config.toml
model = "encoder-decoder audio transcriber"
dataset = "read English sentences (LibriTTS-R)"
train_examples = 15625
n_mels = 64
hop_length = 160
input = "log_mel"
spec_augment = false
win_length = 512
tokenizer = "word"
vocab_size = 8027
encoder_arch = "conformer"
encoder_norm = "layernorm"
encoder_activation = "gelu"
encoder_mlp_ratio = 4
encoder_head_dim = 64
encoder_fused_qkv = false
encoder_qk_norm = false
encoder_inner_norm = false
encoder_subsampling = 4
encoder_layers = 6
encoder_width = 320
encoder_positions = "relative_bias"
encoder_kernel_size = 15
fusion = "cross_attention"
decoder_width = 320
decoder_layers = 6
decoder_norm = "layernorm"
decoder_norm_position = "pre"
decoder_activation = "swiglu"
decoder_mlp_ratio = 4
decoder_head_dim = 32
decoder_fused_qkv = false
decoder_bias = "none"
decoder_qk_norm = false
decoder_parallel_block = false
decoder_inner_norm = false
decoder_positions = "rope"
decoder_cross_attention_every = 1
decoder_tie_embeddings = false
init = "xavier_uniform"
residual_init = "scaled_by_depth"
optimizer = "adamw"
learning_rate = 0.00083
beta1 = 0.9
beta2 = 0.999
eps = 1e-08
max_grad_norm = 1.0
gradient_noise = 0.1
max_steps = 7700
batch_size = 64
epochs = 31.5
lr_schedule = "wsd_sqrt"
decay_fraction = 0.2
final_lr_fraction = 0
warmup_steps = 1540
weight_decay = 0.2
Rows from block 3 of the audio encoder of a small encoder-decoder audio transcriber, named by matrix and row number. Rows with one number belong to one neuron. Each number is 128 + 24 x the weight over its row's rms, rounded and kept within 0 to 255. All counts start at 0. Numbers have three digits each. After the name is the row's rms in percent of the matrix's.
After each neuron's rows are labels from the 100 clips, of 14976, where the neuron reaches its highest value: "responds to" is what is common among them; "loudest band" is the band of the loudest frequency at the time of the peak. Only what is clearly more common there than usual is listed. The data: read English sentences (LibriTTS-R). In brackets: how many of the 100.
# fc1: second MLP up (encoder.blocks.3.mlp.fc1.weight, 1280x320), inputs 160-319
# fc2: second MLP down (encoder.blocks.3.mlp.fc2.weight, 320x1280, transposed), outputs 160-319

fc1.664 105:110123088131124172152182161128128120150186140121160144114139140127091138163101121117128099156096138165084125166093146131145124105115108115130138093143117138126102122146116123136156127138083106175106124173155080134154091164140127135131110136088166130142115145130129173105118145149111184138069133118126172147101138160130130094142097129131124131131168111101151124180144117103159138137131089120120123113102137124121142096184132136170123134130106127118085122150073133104096158121137139
fc2.664 088:081156137138114106132104095080128085102107130183083162150143116120129107163139133127100163138122086147149100143113125106121112129135103100136127112164159116127108127125170110107123098118077107107136152121126116093106133075177136108153141125137132116114113138147100097116076122104130114125175101177057121105177124118135133098098174077149124137145095090148141155134137162112137122102175101134142122101155144190151102115134112154123101121106097134105109134147125145158117141126100133
responds to: the word "it" (47); the word "is" (26)
loudest band: 250 to 500 Hz (45)

fc1.218 108:138094074148147146130184129117103114145134103114157102132092120087139129148103138127132082169161142122134140137090135148148103108175090109119117105138134128088133133137119082140124158104093086122056115124148100109142079118139139136148140116144147134145142140145148155142136163122113189107139119110135127120075113149142117115147117129117143133107155114142173107129140114136140147150135134123142140105108137141123159102171130145152126099118125151118067178134122147131104113137083133
fc2.218 101:094124132109147104149132153121167116125114161131142148132097113155143129113141127155142125160123095128092133101107159110136133124143107120114149122134133124143147149161129157151170110149097081100152118079117138104146106126144154106131117146114149154118132123139112128147079135110133126161146085171128156088100149127112190164142138124156169149100131103097108126123068128127102140092088159076090129160099115176123083135133152168167125142110143115133156107138135141112117156160140151
responds to: the word "it" (89)
loudest band: 250 to 500 Hz (41); 500 to 1000 Hz (25)

fc1.301 115:120109145149153164131125149175124090123143119121162143145137179116048133134105134086143120121133150149137184082131180107146136112152069127071137126116100139129123136131109112126127103078124088151090084122125103121122106113129095145105117112139135144115092129125158129164134156120121117161155159114169162108086135151107125137149095112120166156197121082164127141144117154107129145147157142151088139147121158117147157121150167098091090127087129131090117137093112141122146165136113178
fc2.301 120:115095150103081130117138124187170180117094174154168130143124132112126133141137171128141118148111097126161149136079151122164150160130118114067115134179173139161127123116123151126154130123136116098140161138125082157097130142153121077100136193153145070095122115117153130175142137146141114100135084149150123146103114150117130148120116155128124147156144161123101167103163144134110116138156148108144141131128122123146132103129121144145101129109107141113114126159133141123093144107084122
responds to: the word "it" (55); the word "in" (42); the word "is" (31)
loudest band: 250 to 500 Hz (49)

fc1.740 097:108129153103115162137126161110150105134177148095140172140150135123126140127080111076134076109193116102104134101106128129109171081104120127097133134174153156104121149152109107111122113093076065117123095099149115101149105123138156129064094117147108114134142188150141144137160134145125150128079136130125101126126121133128136117118087168158120141122169139107148114157124141127136122122117102123129142111135123120124144107166180143146130146112100150086100155121096122102152166135123132
fc2.740 105:132173132163106154132148157134136167103111161121112168112113110121147134143085153147157073157146106118149142140094122100101106142118108121083126172131096121128138162114146114151151153112196112126153129133133082111105156108093106137128149168168087109141107116135130115135129144125117111117139170189163107128104157132143097153144115140150127120121138107105136143147108184136101161128117132116106133137136110100140162081149088133129123144125131162106147112121098160145155134134106111
responds to: the word "been" (40); the word "had" (31)
loudest band: 250 to 500 Hz (42)

fc1.607 090:134118085122118125140118102173087114140154124149148138140124158147150160106113125137135131123096208121149109151098097067156098127148108114136133109114120117116110136144135126147090162104124084169148175139138081150123126137186118139161140154110141081101136163116126151125122144117114147115128113085130140114142191146135107120147079104145173146109146107144095106113092139139161131138146124152109142083096152135091166107160105147141135141090095146127116156155121135138128151085155131
fc2.607 092:129134131147111143110109145135130100100113115134160088106143127160119113101128148172122129145093131091189088071135157144152137101161135110142155143133114104101125116133123160109141154125123130083176115154154134147136151115132150121143131132101109117091150093112115127159103108081169134152137128154137116148087093132108163087117113101124137137141131122107145124141137090168125163121145149112121152157159096129160171127161016103120140144124123177113128134139165102145154145124135109
responds to: the word "out" (43)
loudest band: 500 to 1000 Hz (40); 250 to 500 Hz (33)

fc1.285 101:107182167108151125139107129136107106121122135126094109130147191081121134149122103127109123163130111108101109120146144099097148110131126116122162139124100115139183120106060099100128101092149107138094129109121115099128126111104123139098154133135126156100102135101165144107103123081129118144121178102122112093126150147079126100114076172151110131142180105100137125134102166136124113121145113128125111149169147190144158098147157106135119175113091143092100155136153113128125121120165173
fc2.285 108:090126155146117128094109133154117102120099140114121120128116133133142132132129163092147107156080126108155122116127155101115151165092159101101154169122140119117120131130106126127114131134124131140145207120141118138133133126136153078150161143189119123119145151125131130145141118122194139115157164113114115161079123075096109139119124118157140103122150174127130139098154193120127120111134148107112105162169121153154128105107099110153115178113113132121106115144162188164103152125141110
responds to: the word "out" (32)
loudest band: 500 to 1000 Hz (33)

fc1.610 095:117153116083153144176141091176125098126140119148157127108109156137120110108144095127106110168125125130118125117133158115149119156130121101129154095115141105106101126105134141146140099139112120121111153131121116119193138120170128106126161118102144099153139139120201151090132143095129153145094154087122158117101163128138114076123126143128127115137141151110129139124132102131120114169136098180111155079151150114075201129156171130162102119119123191172132120120146129138132146126134126
fc2.610 087:148143150131096112116132129148089141131133163106168116094151108112157125126151146191129136146100080136092126122125116109124155104149127165144148158133127163081122121101137158133131155116146149139155111140115102106106141124135126142110147160092118131125124151119124125138115120139144070093137173175138140110121118144107127182129096097111113072127146137173119086135138163110116131135103113127152151130121114137121171154111110147108103131155127095129112152052140115127147090148129148
responds to: the word "not" (44)
loudest band: 500 to 1000 Hz (26)

fc1.68 099:094166048103088162115149120107118120126136133120145133110100111107090120158142115113127078116129144177121153093119140084148134105155090135075119112093154146124123135117112116129124108144113074153105123146121103108128108116171160137103134113152151155137084151152187134136100106110132155129136152127134114099100130141131113125118100110134087155136145127137152140141123161140157112104109130151105160121098161142103160119152168143122071154150152187132089148147098141072142165096125168
fc2.68 098:134149140129140110119143093110152143134130127170091096143085137120129111165098142135112105115158101122175120113092138069123060158114163128141107137145120112112145097138174051136111117123133097126127116148145130105086165156110119091131154117157106137159155157128117140118130106108139135103159104101107094114144103112167113138127126139154134100109117141149115159099117095103134137148139112137131128104120184119085167131147118151132107120149162144147130139108145149144149109158160120
responds to: the word "been" (40); the word "have" (25)
loudest band: 250 to 500 Hz (36)

fc1.1 106:128115080124130161146125118107154104126130135109137163119147162146125105138117126111141134127161122115129131117112138114145106092189109113133106082143148115102175148102105120111094135175095051147100105135128119114114154162136167115117135123095137138126132136144163169124151111103107177139128126075116149120122141123147099118127076151209100101113128142144184103103151081110126151128078105161109157104115141100124151133122149145139103124171110137130104115135123114123138134122135145
fc2.1 102:095118158121113084136103127178113101102117118133118142131085142119143131137106130126136167142180152130124133153127142115133110079110139129119107107100068095159118159122084123135083092113119122106099152164135141135135094178184154077143119123140145122118174156151108144112122153102091134129135110108137139116174164080095156151132110167127142114123098086161114137112112090089187134083120118132125097140085123120144126125087132157135113110118108142124121098143102155157183152179130112
responds to: the word "it" (39)
loudest band: 250 to 500 Hz (48)

fc1.24 105:106080129116102131117183158115127141122142132133134146170121116094115157149097098171147117094157108190091132120136152127141108099136137134128128141164139138114131143102116161115151118107108126133116108139156086132148084139140142122098106144151144124131135148141122137112142115155135156116107156107144150118163129126150159085138124184129121135125166096116137097130130085076176122135121090126129124106116141139093122105132135154134093157129109142115157135151106158112108124165112109
fc2.24 108:127161140078168113147142215125172127131117155167148100119065122085141120122089119117127136142109113170136130120134095088089097193115153077145095096150107141131125086138105090152128139095134117125165148099135111133116193135119120134120146132137135123149129153181087109117140151118155121120103130126138080117138147165152141120111132063154157135129127123106106114106122128130087142125142118112118096140102138128123162125128120149133180148118149170129094160124137132118118135144130113
responds to: the word "been" (31)
loudest band: 250 to 500 Hz (37)

fc1.723 103:080127150095132131132165121167145123128139113140107119132084116140125102138114112159145112148082099116126135121139181115109085104127130181101127135127083092136136144143145121142143113120132075152124119135122132107150151157126146126089152110141120144128118109136194117129117099149113125169074167118126123080145173123100110084173105124116115105140151122119129143121131078129126102125116072154124106121119149127118155120127140144167089149110142140134113126090116096106151120077139164
fc2.723 102:153087107139126144121126088130113137119155124167147125156122156111100122114091123161095128110114123108149125132127113136157094130135118107120133125148118147108145146091138148121079133173128147130123113156122137152111138162098109118145111110121130181150147163139174157099210090077100133071095128086135105133111144084150123097117140159091102146114124154189133156164130104126162112164111127143152105118095144141117103137133106110119114143143163117122107126161136149128193176110137097
responds to: the word "not" (25)
loudest band: 250 to 500 Hz (33)

fc1.17 099:139130137131145113165153127119129101123128116168093160169110186102141142151144093113114089138157152172104151164150128100131075119129065146119094146141100141096088155169110120137138110117117068134138124139110127099125087131137099120097151118116120135131106153139149137117109164129140124127163148099101184089111114123148109111146137155114127186164170073141118142124131145129166103107124142120141111157148135125133149095158138145136140113124169106100120134149134106113125110147090134
fc2.17 096:140126119126140159146121120144162120114157119123164165182106083140095171168145135126121088154186157118090121144162082123119112109160162142171128100138143089175131138175154153137130100134082122143118091109152151131144133139139124151126139115139149145160129100126171101098096079121122148179142161083135137113135129139140162104113113121113113083123199136131162125152147116149147160154115180137124170131102162110127099138114153129148126119111121118112126134118089135120140151120134093
responds to: the word "it" (43)
loudest band: 250 to 500 Hz (36)

fc1.51 097:110161136145115190128147120130146136129141115109144136096129146149130118160094144086154110133114114176114139153154121129155093102125118119128101118100163115099141139146125121158093108112095058141112131169102138102143129127125141156082123146177144157138143116082158143136154120146103167158097152077148173143120121153126129111117078136145154135134134071141126119116125112137161109145101100137113141142104138146073127137137157156128149152118115206134091107116106115110153150146117155
fc2.51 088:141099136104122167139172121110131094145153177154120174130077143157095110146105134112172115131168158123121096138106152072163118106101146135072145115152130126142167123103102148140111127099086122121116154088163133149184139144143169119123125096115131125149094127076181162147140139145095139156157111136150126083151137144128139136111152099110123142110146135095080140114172102141151133114170135137103176129122139111113099117126158112086106128123082112149155130112093114120142151147156090
responds to: the word "been" (32)
loudest band: 250 to 500 Hz (36)

fc1.551 101:132119142156147106147128115118107120136140130122121110124115112133076130140081083114114116115148167162102112077148130106153124104157123142068119115154105098102162098165115145150095132123137113129142127093114128125167091124115128154136186122099094118112121150166141148135158095093121135169106121080139147136151152116126122103128130096127159126101189138176178136132129153149110095137070108106147097097104156109123142128161118195126100122117092117112139184109146108123186155115114100
fc2.551 089:146141148130128138167107139104129095125096153155142150133130142134152141123141106111179154157120091113135130170148146128113160106122107158118133129124140104096150160094126120167118132096119147138116179113143135106119112163135123165118159120136140140120147132162127101109086111119125108145073169105108115142167095092147090054104069087097094104116131115105135141123152160140152149166084111129136102134108129149102107172164174103163142134144114104186088113104101118106147121130159137
responds to: the word "not" (44)
loudest band: 500 to 1000 Hz (50)

fc1.436 109:120116081109127134126132112150090144166171158145126111123148128105136131109108079130111115119133192156075095126073120111160120147146140132107121079126104145115140107144124126133106117088107154152136146144068145111159095156128113136141157122094093120141104170125137166124163122119143177146094117091161152135130154113132156123113120100121145136137161151116180097136123156147124123150116107117081137092121169135120112137152140126136132169111082122144126166158114126131136167074158137
fc2.436 107:152149142154097125156132131119120118148102180119107198160118090124137096126119161147124168164125131101108131145131145131122113145111144099131130137105120155107111138179144085143111182087127111152113128140143129088099137163095120165111158166098156137130164136124129104091147144146115089137093116098125109113141114124085111134119140090128176142111150130134150136113127130135151061149113121177125127131136120105154180084125124142150154108171120150121109166151146132136116120138122150
responds to: the word "not" (38)
loudest band: 500 to 1000 Hz (33)