From a checkpoint of a small encoder-decoder audio transcriber.
Model: log mel input, encoder norm layernorm, encoder layers 6, encoder width 320, decoder layers 6, decoder activation swiglu.
Training: 7700 steps, batches of 64.
Rows from block 2 of the audio encoder of a small encoder-decoder audio transcriber, named by matrix and row number. Rows with one number belong to one neuron. Each number is 128 + 24 x the weight over its row's rms, rounded and kept within 0 to 255. All counts start at 0. After the name is the row's rms in percent of the matrix's.
After each neuron's rows are labels from the 100 clips, of 14976, where the neuron reaches its highest value: "responds to" is what is common among them. Only what is clearly more common there than usual is listed. The data: read English sentences (LibriTTS-R).
# fc1: first MLP up (encoder.blocks.2.ff1.fc1.weight, 1280x320), inputs 0-106
# fc2: first MLP down (encoder.blocks.2.ff1.fc2.weight, 320x1280, transposed), outputs 0-106

fc1.48 114 [175 116 119 124 146  96 119 154  85 137 106 149 179  99 153 138 104 141 130 161 134 122 159  83 113 132 129 111 175 132 106 120  80 110 171 157 126 109 121 157 109 139 175 144  87 128 150 169 143 113 105 151 108 119 153 127 139  97 127 162 124 145 130 144 116 139  95 138 115 115 160 193  65 146 154 130 127 149 101 101  99 140 100 150 126 158 120 143 166 124 162 116 125 122 107  74 139 112 145 133 106 192 124 136  66 134 104]
fc2.48 124 [109 115 130 130 134 104 122 145 111  92 100  92 104 132 146 122 174 143 133 134 147 152 145 119  86 134  94 121 146 105 127 102 144  93 128 127 177 140 146 104 115  90 166 142 113 116 151 133 102  94 128 134 123 113 139 149 123 105 115 141 111 106 169 122 159 138 102 107 146 131 166 162 120  94 113 140 167  93 139 133 125 133  78 105 139 104 121 153 157 127 140 150 120 129 157 104  97 125 155 135 128 158 136 181 136  96 114]
responds to: the word "him"

fc1.554 094 [164  93 117 132  90 148 129 135 154 148 107 155 122 115 136 148 105 151 159 126 155  97 135 133 107 136 126  83 126 168 169 152 101 143 125 163 133 105  93 122 153 119 111 138 157 146 122 124 123 121  96 109 141 134 108 135 130 123 169 102 114  75  77 103 148 135  70 113 165 129 110  97 167 121 129  84 141 146 117 156 112 156 142 119 122 123 137 144  83 110  97 155 134  73 139 133 191  94  87  90 162 161 109 157 113 172 161]
fc2.554 105 [ 95 127 146 139 124 107 145 103 150 147 104  92 119  74 131 146 133 145 157 157  96 153 165 159  98 147  75 142 160 155 186 139 129 126 115 145 124 128  84 143 162  95 162 145 154 178 111 124 152 156 123  94 124 117  93 134  86 130 122 128 144 131 111 102 122 173 104 125 120 137  91 127 155  86 157  66  71 142 108 127 143 123  88 115  90 107  96 123 137 133 114 116 170 115 131 162 104 108 136 112 119 154 153  94 135 152 151]
responds to: voice: male; the word "from"

fc1.251 106 [158 115 146 148 140 121  96 135  89 147 150  90 149 164 105 120  79 149 137  83 158  96 138 121 159 147 117 143 137 109  88 126 160 130  99 119 109 114 115  94 168 118 140  88 115  82 133 136 168  89  96 109 115 149 146 144 140 157 140 179  92 126 136 122 136 124 145 116 133 110 168 158 119 161 120 134 132 135  97 103  91 132 126 155 115  93 118 148  87 141 125  78 132 176 168  95 141 133 106 130  90 140 100 122 122 134 128]
fc2.251 101 [109 133 102 138 180  84 145 116 136 105 158 103 176 120 146 122 135 135  91 113 115 142 106 135 136 127 149 145 126 114 148 149  92 104 147 101 146 116 131 122 132 129 157 109 119 142 143 119 112 117 118 127 159 101 156 153 115 119 148 181 134 150 158 108 131 125 113 145  93 129 178 108 163 129 139 123 159 141 131 102 103 150 169 150 171 113 151 116 148 161 107 126 145 173  97 138 115 154 131 120  84 140 132 159 127 126 173]
responds to: voice: male

fc1.561 095 [109 125  97  85  75 123 108 150 118 168 146 131 120 125 126 137 102 137 145 122 124 122 150 112 176 144  98  74 169 138 115 117 134 141 168 115 125 121 139 135 180 112 112 106 113 103 150 160 124 155  96 172 154 172 115 170  93 126 147 138 122 174 113 139 113 159 159 135  82 136 162 100 131 132 139 117  81 108 110 141 134 118 137 101 179 112 108 125 141  86 161 149 119 123 128 116 155 117  99 155 134 141 110 122 135  99 108]
fc2.561 100 [155  99 133  76 141 148 107 121 139 118 173 172 110 176  92 143 106 126 144 126  82 139 137 154 149 172 130 112 112 150 110 134 136 141 138 133 134  96 107 115 179 116 102 120 147 131  79 147  77 144 120 115  82 152 109 146 156 158 197  87 143 118  84 121  97 107 154 102 125  93 136 119 160 124  78  83 122 135 137 149 116 164 106 144 145 162 144 136 117 172 139 114 149 139 103 114 176 141 106 186 153 127 159 170 138 108 135]
responds to: voice: male; the word "it"

fc1.403 090 [146  97 124 117  91 146 162 158 131 162 138 147 144 114 130 130  80 135 131 136 165  87 130 102  81 110 119 145 102 145 109 128 134 136 105 166 122 147 127  94 134 107 116  93 152 136 137 123 165 139 118 149 130 188 130  93 123 115 143 152 137 141  84 118 130 102 113 142 132  83 118 146 144 157 142 128 125 157 137 127  88 135 122 151 172 163 153 113 100  92 136 117  94  99 110 111 121 126 120 106 120 146 132 135 110  65 112]
fc2.403 090 [108 140 128  97 134 164 135 136 137 162 111 144 128 131 144 125  91 145 158  53 144 110  73 188 143 101 104 113 135 137  91 144 132 110 121 146 110 128 137  98 153 124 134 130 118 124 111 117 164 133 121 117 182 142 151 120 142 107 146 147 128 103  85 171 136 125 120 119 143 100 125 116 108 144 135 167 133 129 104 118  88  93  95 154 144 100 162 166 126  93 126 130 155 144 100 188 135 175 152 127 139 118 116 130 144 139 160]
responds to: the word "you"

fc1.434 101 [128 151 102 118 137 119  89 146  88 145 157 111 147  83 159 189 161 158 123 137 129  90 143  96 110 153 122 162 143 118 101 144 115 139 113 120 134  76 125 110 134 132 137  96 122  99 130 161 151 101  96  96 140 206 155 133 141 155 168 168 109 129 147 103 151 119 105  85  93 143 147 161 110 131 111 164 122 119 103 144 108 126 142 149 151  93 120 138 120 124 138 102 177 138 123 103 135 109 101  89 117 146  84 155  75 155 141]
fc2.434 098 [137 133 130  92 121 102 159 127 151 143 169 134 139  66 164 110 146 118 141 127 115 128  74 158 132 144 165 164 137 145 136  83 133 161 113 117 137 136 109 120 138  95 141 113 136 137 118 103 158 132 123 121 118  71 142 114  99 156 146 169 123 119 113 123 128 141  90  96 146 132 135  87 142 138 104 130 131 129 125 145 106 113 133 121 127 127 133 115 112 116 123 148 149 125 149 160 157 106 129 141 147 131 157 105 116 137 133]
responds to: voice: male

fc1.50 102 [164 124 136 151 116 153 142 136 107 152 109 126 114 110 113 117 147 189 139 135 166 108 138 165 140 128 130 125 100 136 165  62 123 180 141 125 101 174 131 110 110 106 154 141 152 101 141 144 117 115 130 152  82 131 159 135 146  86 126 124  98 114 115 128 109 112 113 112 188 104 130 201 131 148 131 113 142 168 128  79 117 114 177 109 132 114 114 126  93 124 137  90 129 133  98  86 129 138 171 130 133 123 115  73 131  90 104]
fc2.50 091 [ 90 173 138  77 144 146  97 159 124 120 116 123 105 136 142 107 107 114 134 105 156  99 133 191 127 104 165 106 140 146 143 154 132 151 112  99 120 106 180 135 101 106 136  98 144 164 121  89 145 145  99 152 159 152 136 112 110 150 124 112 150  95  96 132  89 125 126 136 129 103 131  98 122 141  92 112 137 113 118 121 127 124  84  91 153 154 104 181  79 119  91  83 145 104 138 116 142 106 139  89  90 155 119 128 104 103 155]
responds to: the word "you"

fc1.747 106 [151 125 148  92 120 124 147 127 122 172 128  92 134 125 154 164 151 135  99 119 124 145 172 168 146 108 154 130 137 145 143 155 138  99 144 184 114 148 113 160 135 138 120 149 110  92 153 163 158  94  84 121 147 118 110 136 150 121 137 121 119 133 133 158 143 134 129 136 119 136 107 154 151 135 177  81  84 170 133 105 139 146 151 127 156 166 109 165  89 103 166 139 118 101 104 121 129 159 110 142 131 111 110  99 125 155 150]
fc2.747 108 [147 154 137 141  92 120 101  89 146 140 121 116 152 129 146 149 113 168 107 145 144 102 129 135 106 165 124 148 126 128  87 120 121  91 106 134 128 114  95 156 110 141 110 137 110 156 106 116 114 106 130 119 153 155 161 116 143 155 129 136  90 108 162 138 134 100 124 117 133 142 147 129 134 111 169 128 130  99 152  95 117 120 130 108 144 118 155  94 134 174 135 155 128 183  90  74  88 121 120 129 121 111 130 163 113 127 101]
responds to: voice: male

fc1.545 100 [127 100  55 159  91 136  75 147 156 139 107 166 172 134  99 164 126 134 136 101 137 105 109 106  93 120 137 109  87 165 118 167 109 119 170 145 104 110  87 151 106 152 137 110 116 124 127 160 134 123 110 131 137  87 173 104  93  89 141 168 117  98 132 131 151 150  77  91 131 129 151 119 100 133 170 153 140 134 141  95  96 129 161 147 152 137 156 102 153 126 113 135 128 158 118 104 131  98 158 106  82 172 114 129 121 119 116]
fc2.545 102 [144 164 126 125 131  93  79 143 122 111 126 101 152 111 136 175 130 124  96 100 141 130 149 165  98 167 124 116 149 119 137 105 164  95 126 125 131 129 131 155 118 127 118 140 153 155 148 133 177 105 103  96 129 100 154 121 108 163 116 151 105 123 157 111 106 165 109 116 161 147  59 105 134 132 140 144 144 143 126 140  80 178 108 143  75 102  79 113 101 124 153 101 110 130  89 115 172 100 138  93 169 138 131 112  94 142 147]
responds to: voice: male; the word "was"

fc1.250 100 [162 135 100 123 130  83 106 132  79 140 109 155 134  94 145 174 119 145 125  98 168 133 111  94 103 137 119 113 158 124  76 136 102 114 163 150 124  94 110 147 138 154 137 150 128 112 138 157 150 145  84 131 147 139 152 106 145 147 111 140 176 116 137 154 125 144 114 112 105 126 167 197  89 168 171 170  94 166  88 101 101 177 140 154 140 124 132 172 180 136 165 150 132 107  94 108 108 129 123 152 115 172  97 137  82 143 116]
fc2.250 088 [106 108 109 105 125 103 126 136 132 135 103  93 140 113 142 113 183 142 124 116 148 101  96 148 154 126 143 149 145 153 135 117 108  72 161 112 146 146 167  96 117 123 156 115  90 120 186 156 132 119 156 120 172 128 119 151 106  97 117 136 102 121 162 139 172 103 121  99 122 131 122 137 109 143 157 103 153 131 155 138  83 114 159 126 159  90 134 162 167 112 129 134 142 130 138  79 156 109 182 144  92 161 136 162 132 141 139]
responds to: the word "him"

fc1.522 100 [175 117 148  86 113 112  79 131 126 102 112 137 130  67 127 142 103 159 149  82 163  90 115 121 144 139 122 137 128 135 113 135 117 127 145 143 128 140 149 120 156 112 143 143 106  64  99  92 139 151 108 110 136 159 127 133 115  91 106 125 155  85  80 116 133 120 119 132 129 127  96 145  82 157 137 145 133 149 130 118 152 122 147 137 144 113 158 156 111 118 125 133 122 101  61 128 106 100 109 152 169 138 111 148  86 127 143]
fc2.522 094 [111 137 131 116 129 126 133 161 132 135 133 112 155 102 152 132 120  63  89 136  98 124 160 137 121 150 148  98 142  89 132 145 129 117 134 151 131 128 110  98 132 133 112 109 117 143 102 117 136 146 137 105 100 110 145  90  80 128 136 111  88 121  96  75 103 143 131 142 123 135 106  74 167 121 145 119 139 131 115 197 103 147 114 113 107 100 137  97 123 121 131 178 204 108 142  99 127 108 146 140 129  95 141 137 109 116 147]
responds to: the word "you"

fc1.168 099 [156 142 113  93 133 138 154 123 167 185 146 120 170  76 123 141 142 166 111 120 170  75 109 159 144 153 103 105 143 118 126  90  99  88  96 159  82 122 152 121  95 131 154 118 127 109 128 125 156 131 104 137 146 104 138 153  91 123  92 127 101 146 104 127 119 108 124 122 129  97 137 120 116 154 130 110 117 165 130  90 105 140 167  93 103 147 140 160 154 112 110 121  89 115  93  77 161 103 123 130 153 157 119  91  95 142 121]
fc2.168 104 [125 122 143  85 168 161 151 133 143 137 124  98 165 170 161 108 101 127 122 122 131 120 136 120 140  91 149 130 125 118  87 121 134  64 133 113 130 125 106 122 110 148 124 116  97 115 122 131 117 171 133  86  95 201 124 177 148 125 116 123 152 159  81 181 146 117 133 154  97 161 120 113 114 145 170 188 143 155 145 127 163 144 106 139 139 130 120  98 150 149 163 133 125 174 129 140 117 124 147 171 119 112 150 125 126 134 150]
responds to: the word "you"

fc1.278 096 [191 154  72 109 139 160 115 159 140 164 145 106  95 122  96 116 137 124 111 123 136  70 120 135 133 128 141  91  96 159 132 114 105 100 108 162 137 170 101 123 146 137 152 116 153  91 118 131 103 158 120  98 158 156 167 129 113 125 125 172 127 125  98 147 126 108 128 114 140  99 116 141 128 168 127 109 131 139 107 124  91 175 118 131 110 198 124 116  70 102 118 149 111 138 145 112 160 135 177 129 156 144  89 107 126 111 128]
fc2.278 085 [124 131 137 117 134 151 122 145 110 155 154 131 115 138 108 117 102 153  83 141 146  93  90 146 137 170 147 117  94 160 124 157  66 151 176 136  74 153 157 141 118 119 150 122 131 152 134 156 137 139 103 142 137 166 113 104 142 122 114 131 125 180  96 148  76 108 151 106 150 122 162 139 132 124 101 100 108 160 131 144 119  99 104  89 191 148 150 150  99 122 155 166 116 127 134 139 141 149 161 156 132 125 155  99 117  90 115]
responds to: the word "you"

fc1.482 094 [110 116 143 114  87 129  96 145 162 175 107 130 128 126 142 130 114 114 148 107 109 127 175 116 125 147 124 127 124 162 152 112  99 133 113 140 126 124 164 161 138 138 147 144 107 128 139 146 140 126 143 137 105  93 125 124 121 133 125 119 109  79 143 140 138 146 119 101 144 122 170 164 123 110 164 163 133 109 128 132 101 147 136  85 161 136 130 125 137 122 107 135 104 162 141 190 139  75 143 103 126 127 138 114 164  94 162]
fc2.482 089 [102  98 115 146 124 122 109 125 110 105 124 100 143 140 103 112 101 164 137  94 115 103 140 175 114 113 157  93  92  65 102 115 123 104 120 158 115 122 124 119 122 136 146 113 107 133 104 143 190  95 118 121 132  93 130 128 150 178 142 156  79 135 124  94 154 126 132 104 136 118 128 121 175 117 155 107 122 153 150 109 108  90  97 157 122 122 140 127 113 141  92  98 144 108 138 102  65 136 154 135 137 113 112 143 129 132 162]
responds to: voice: male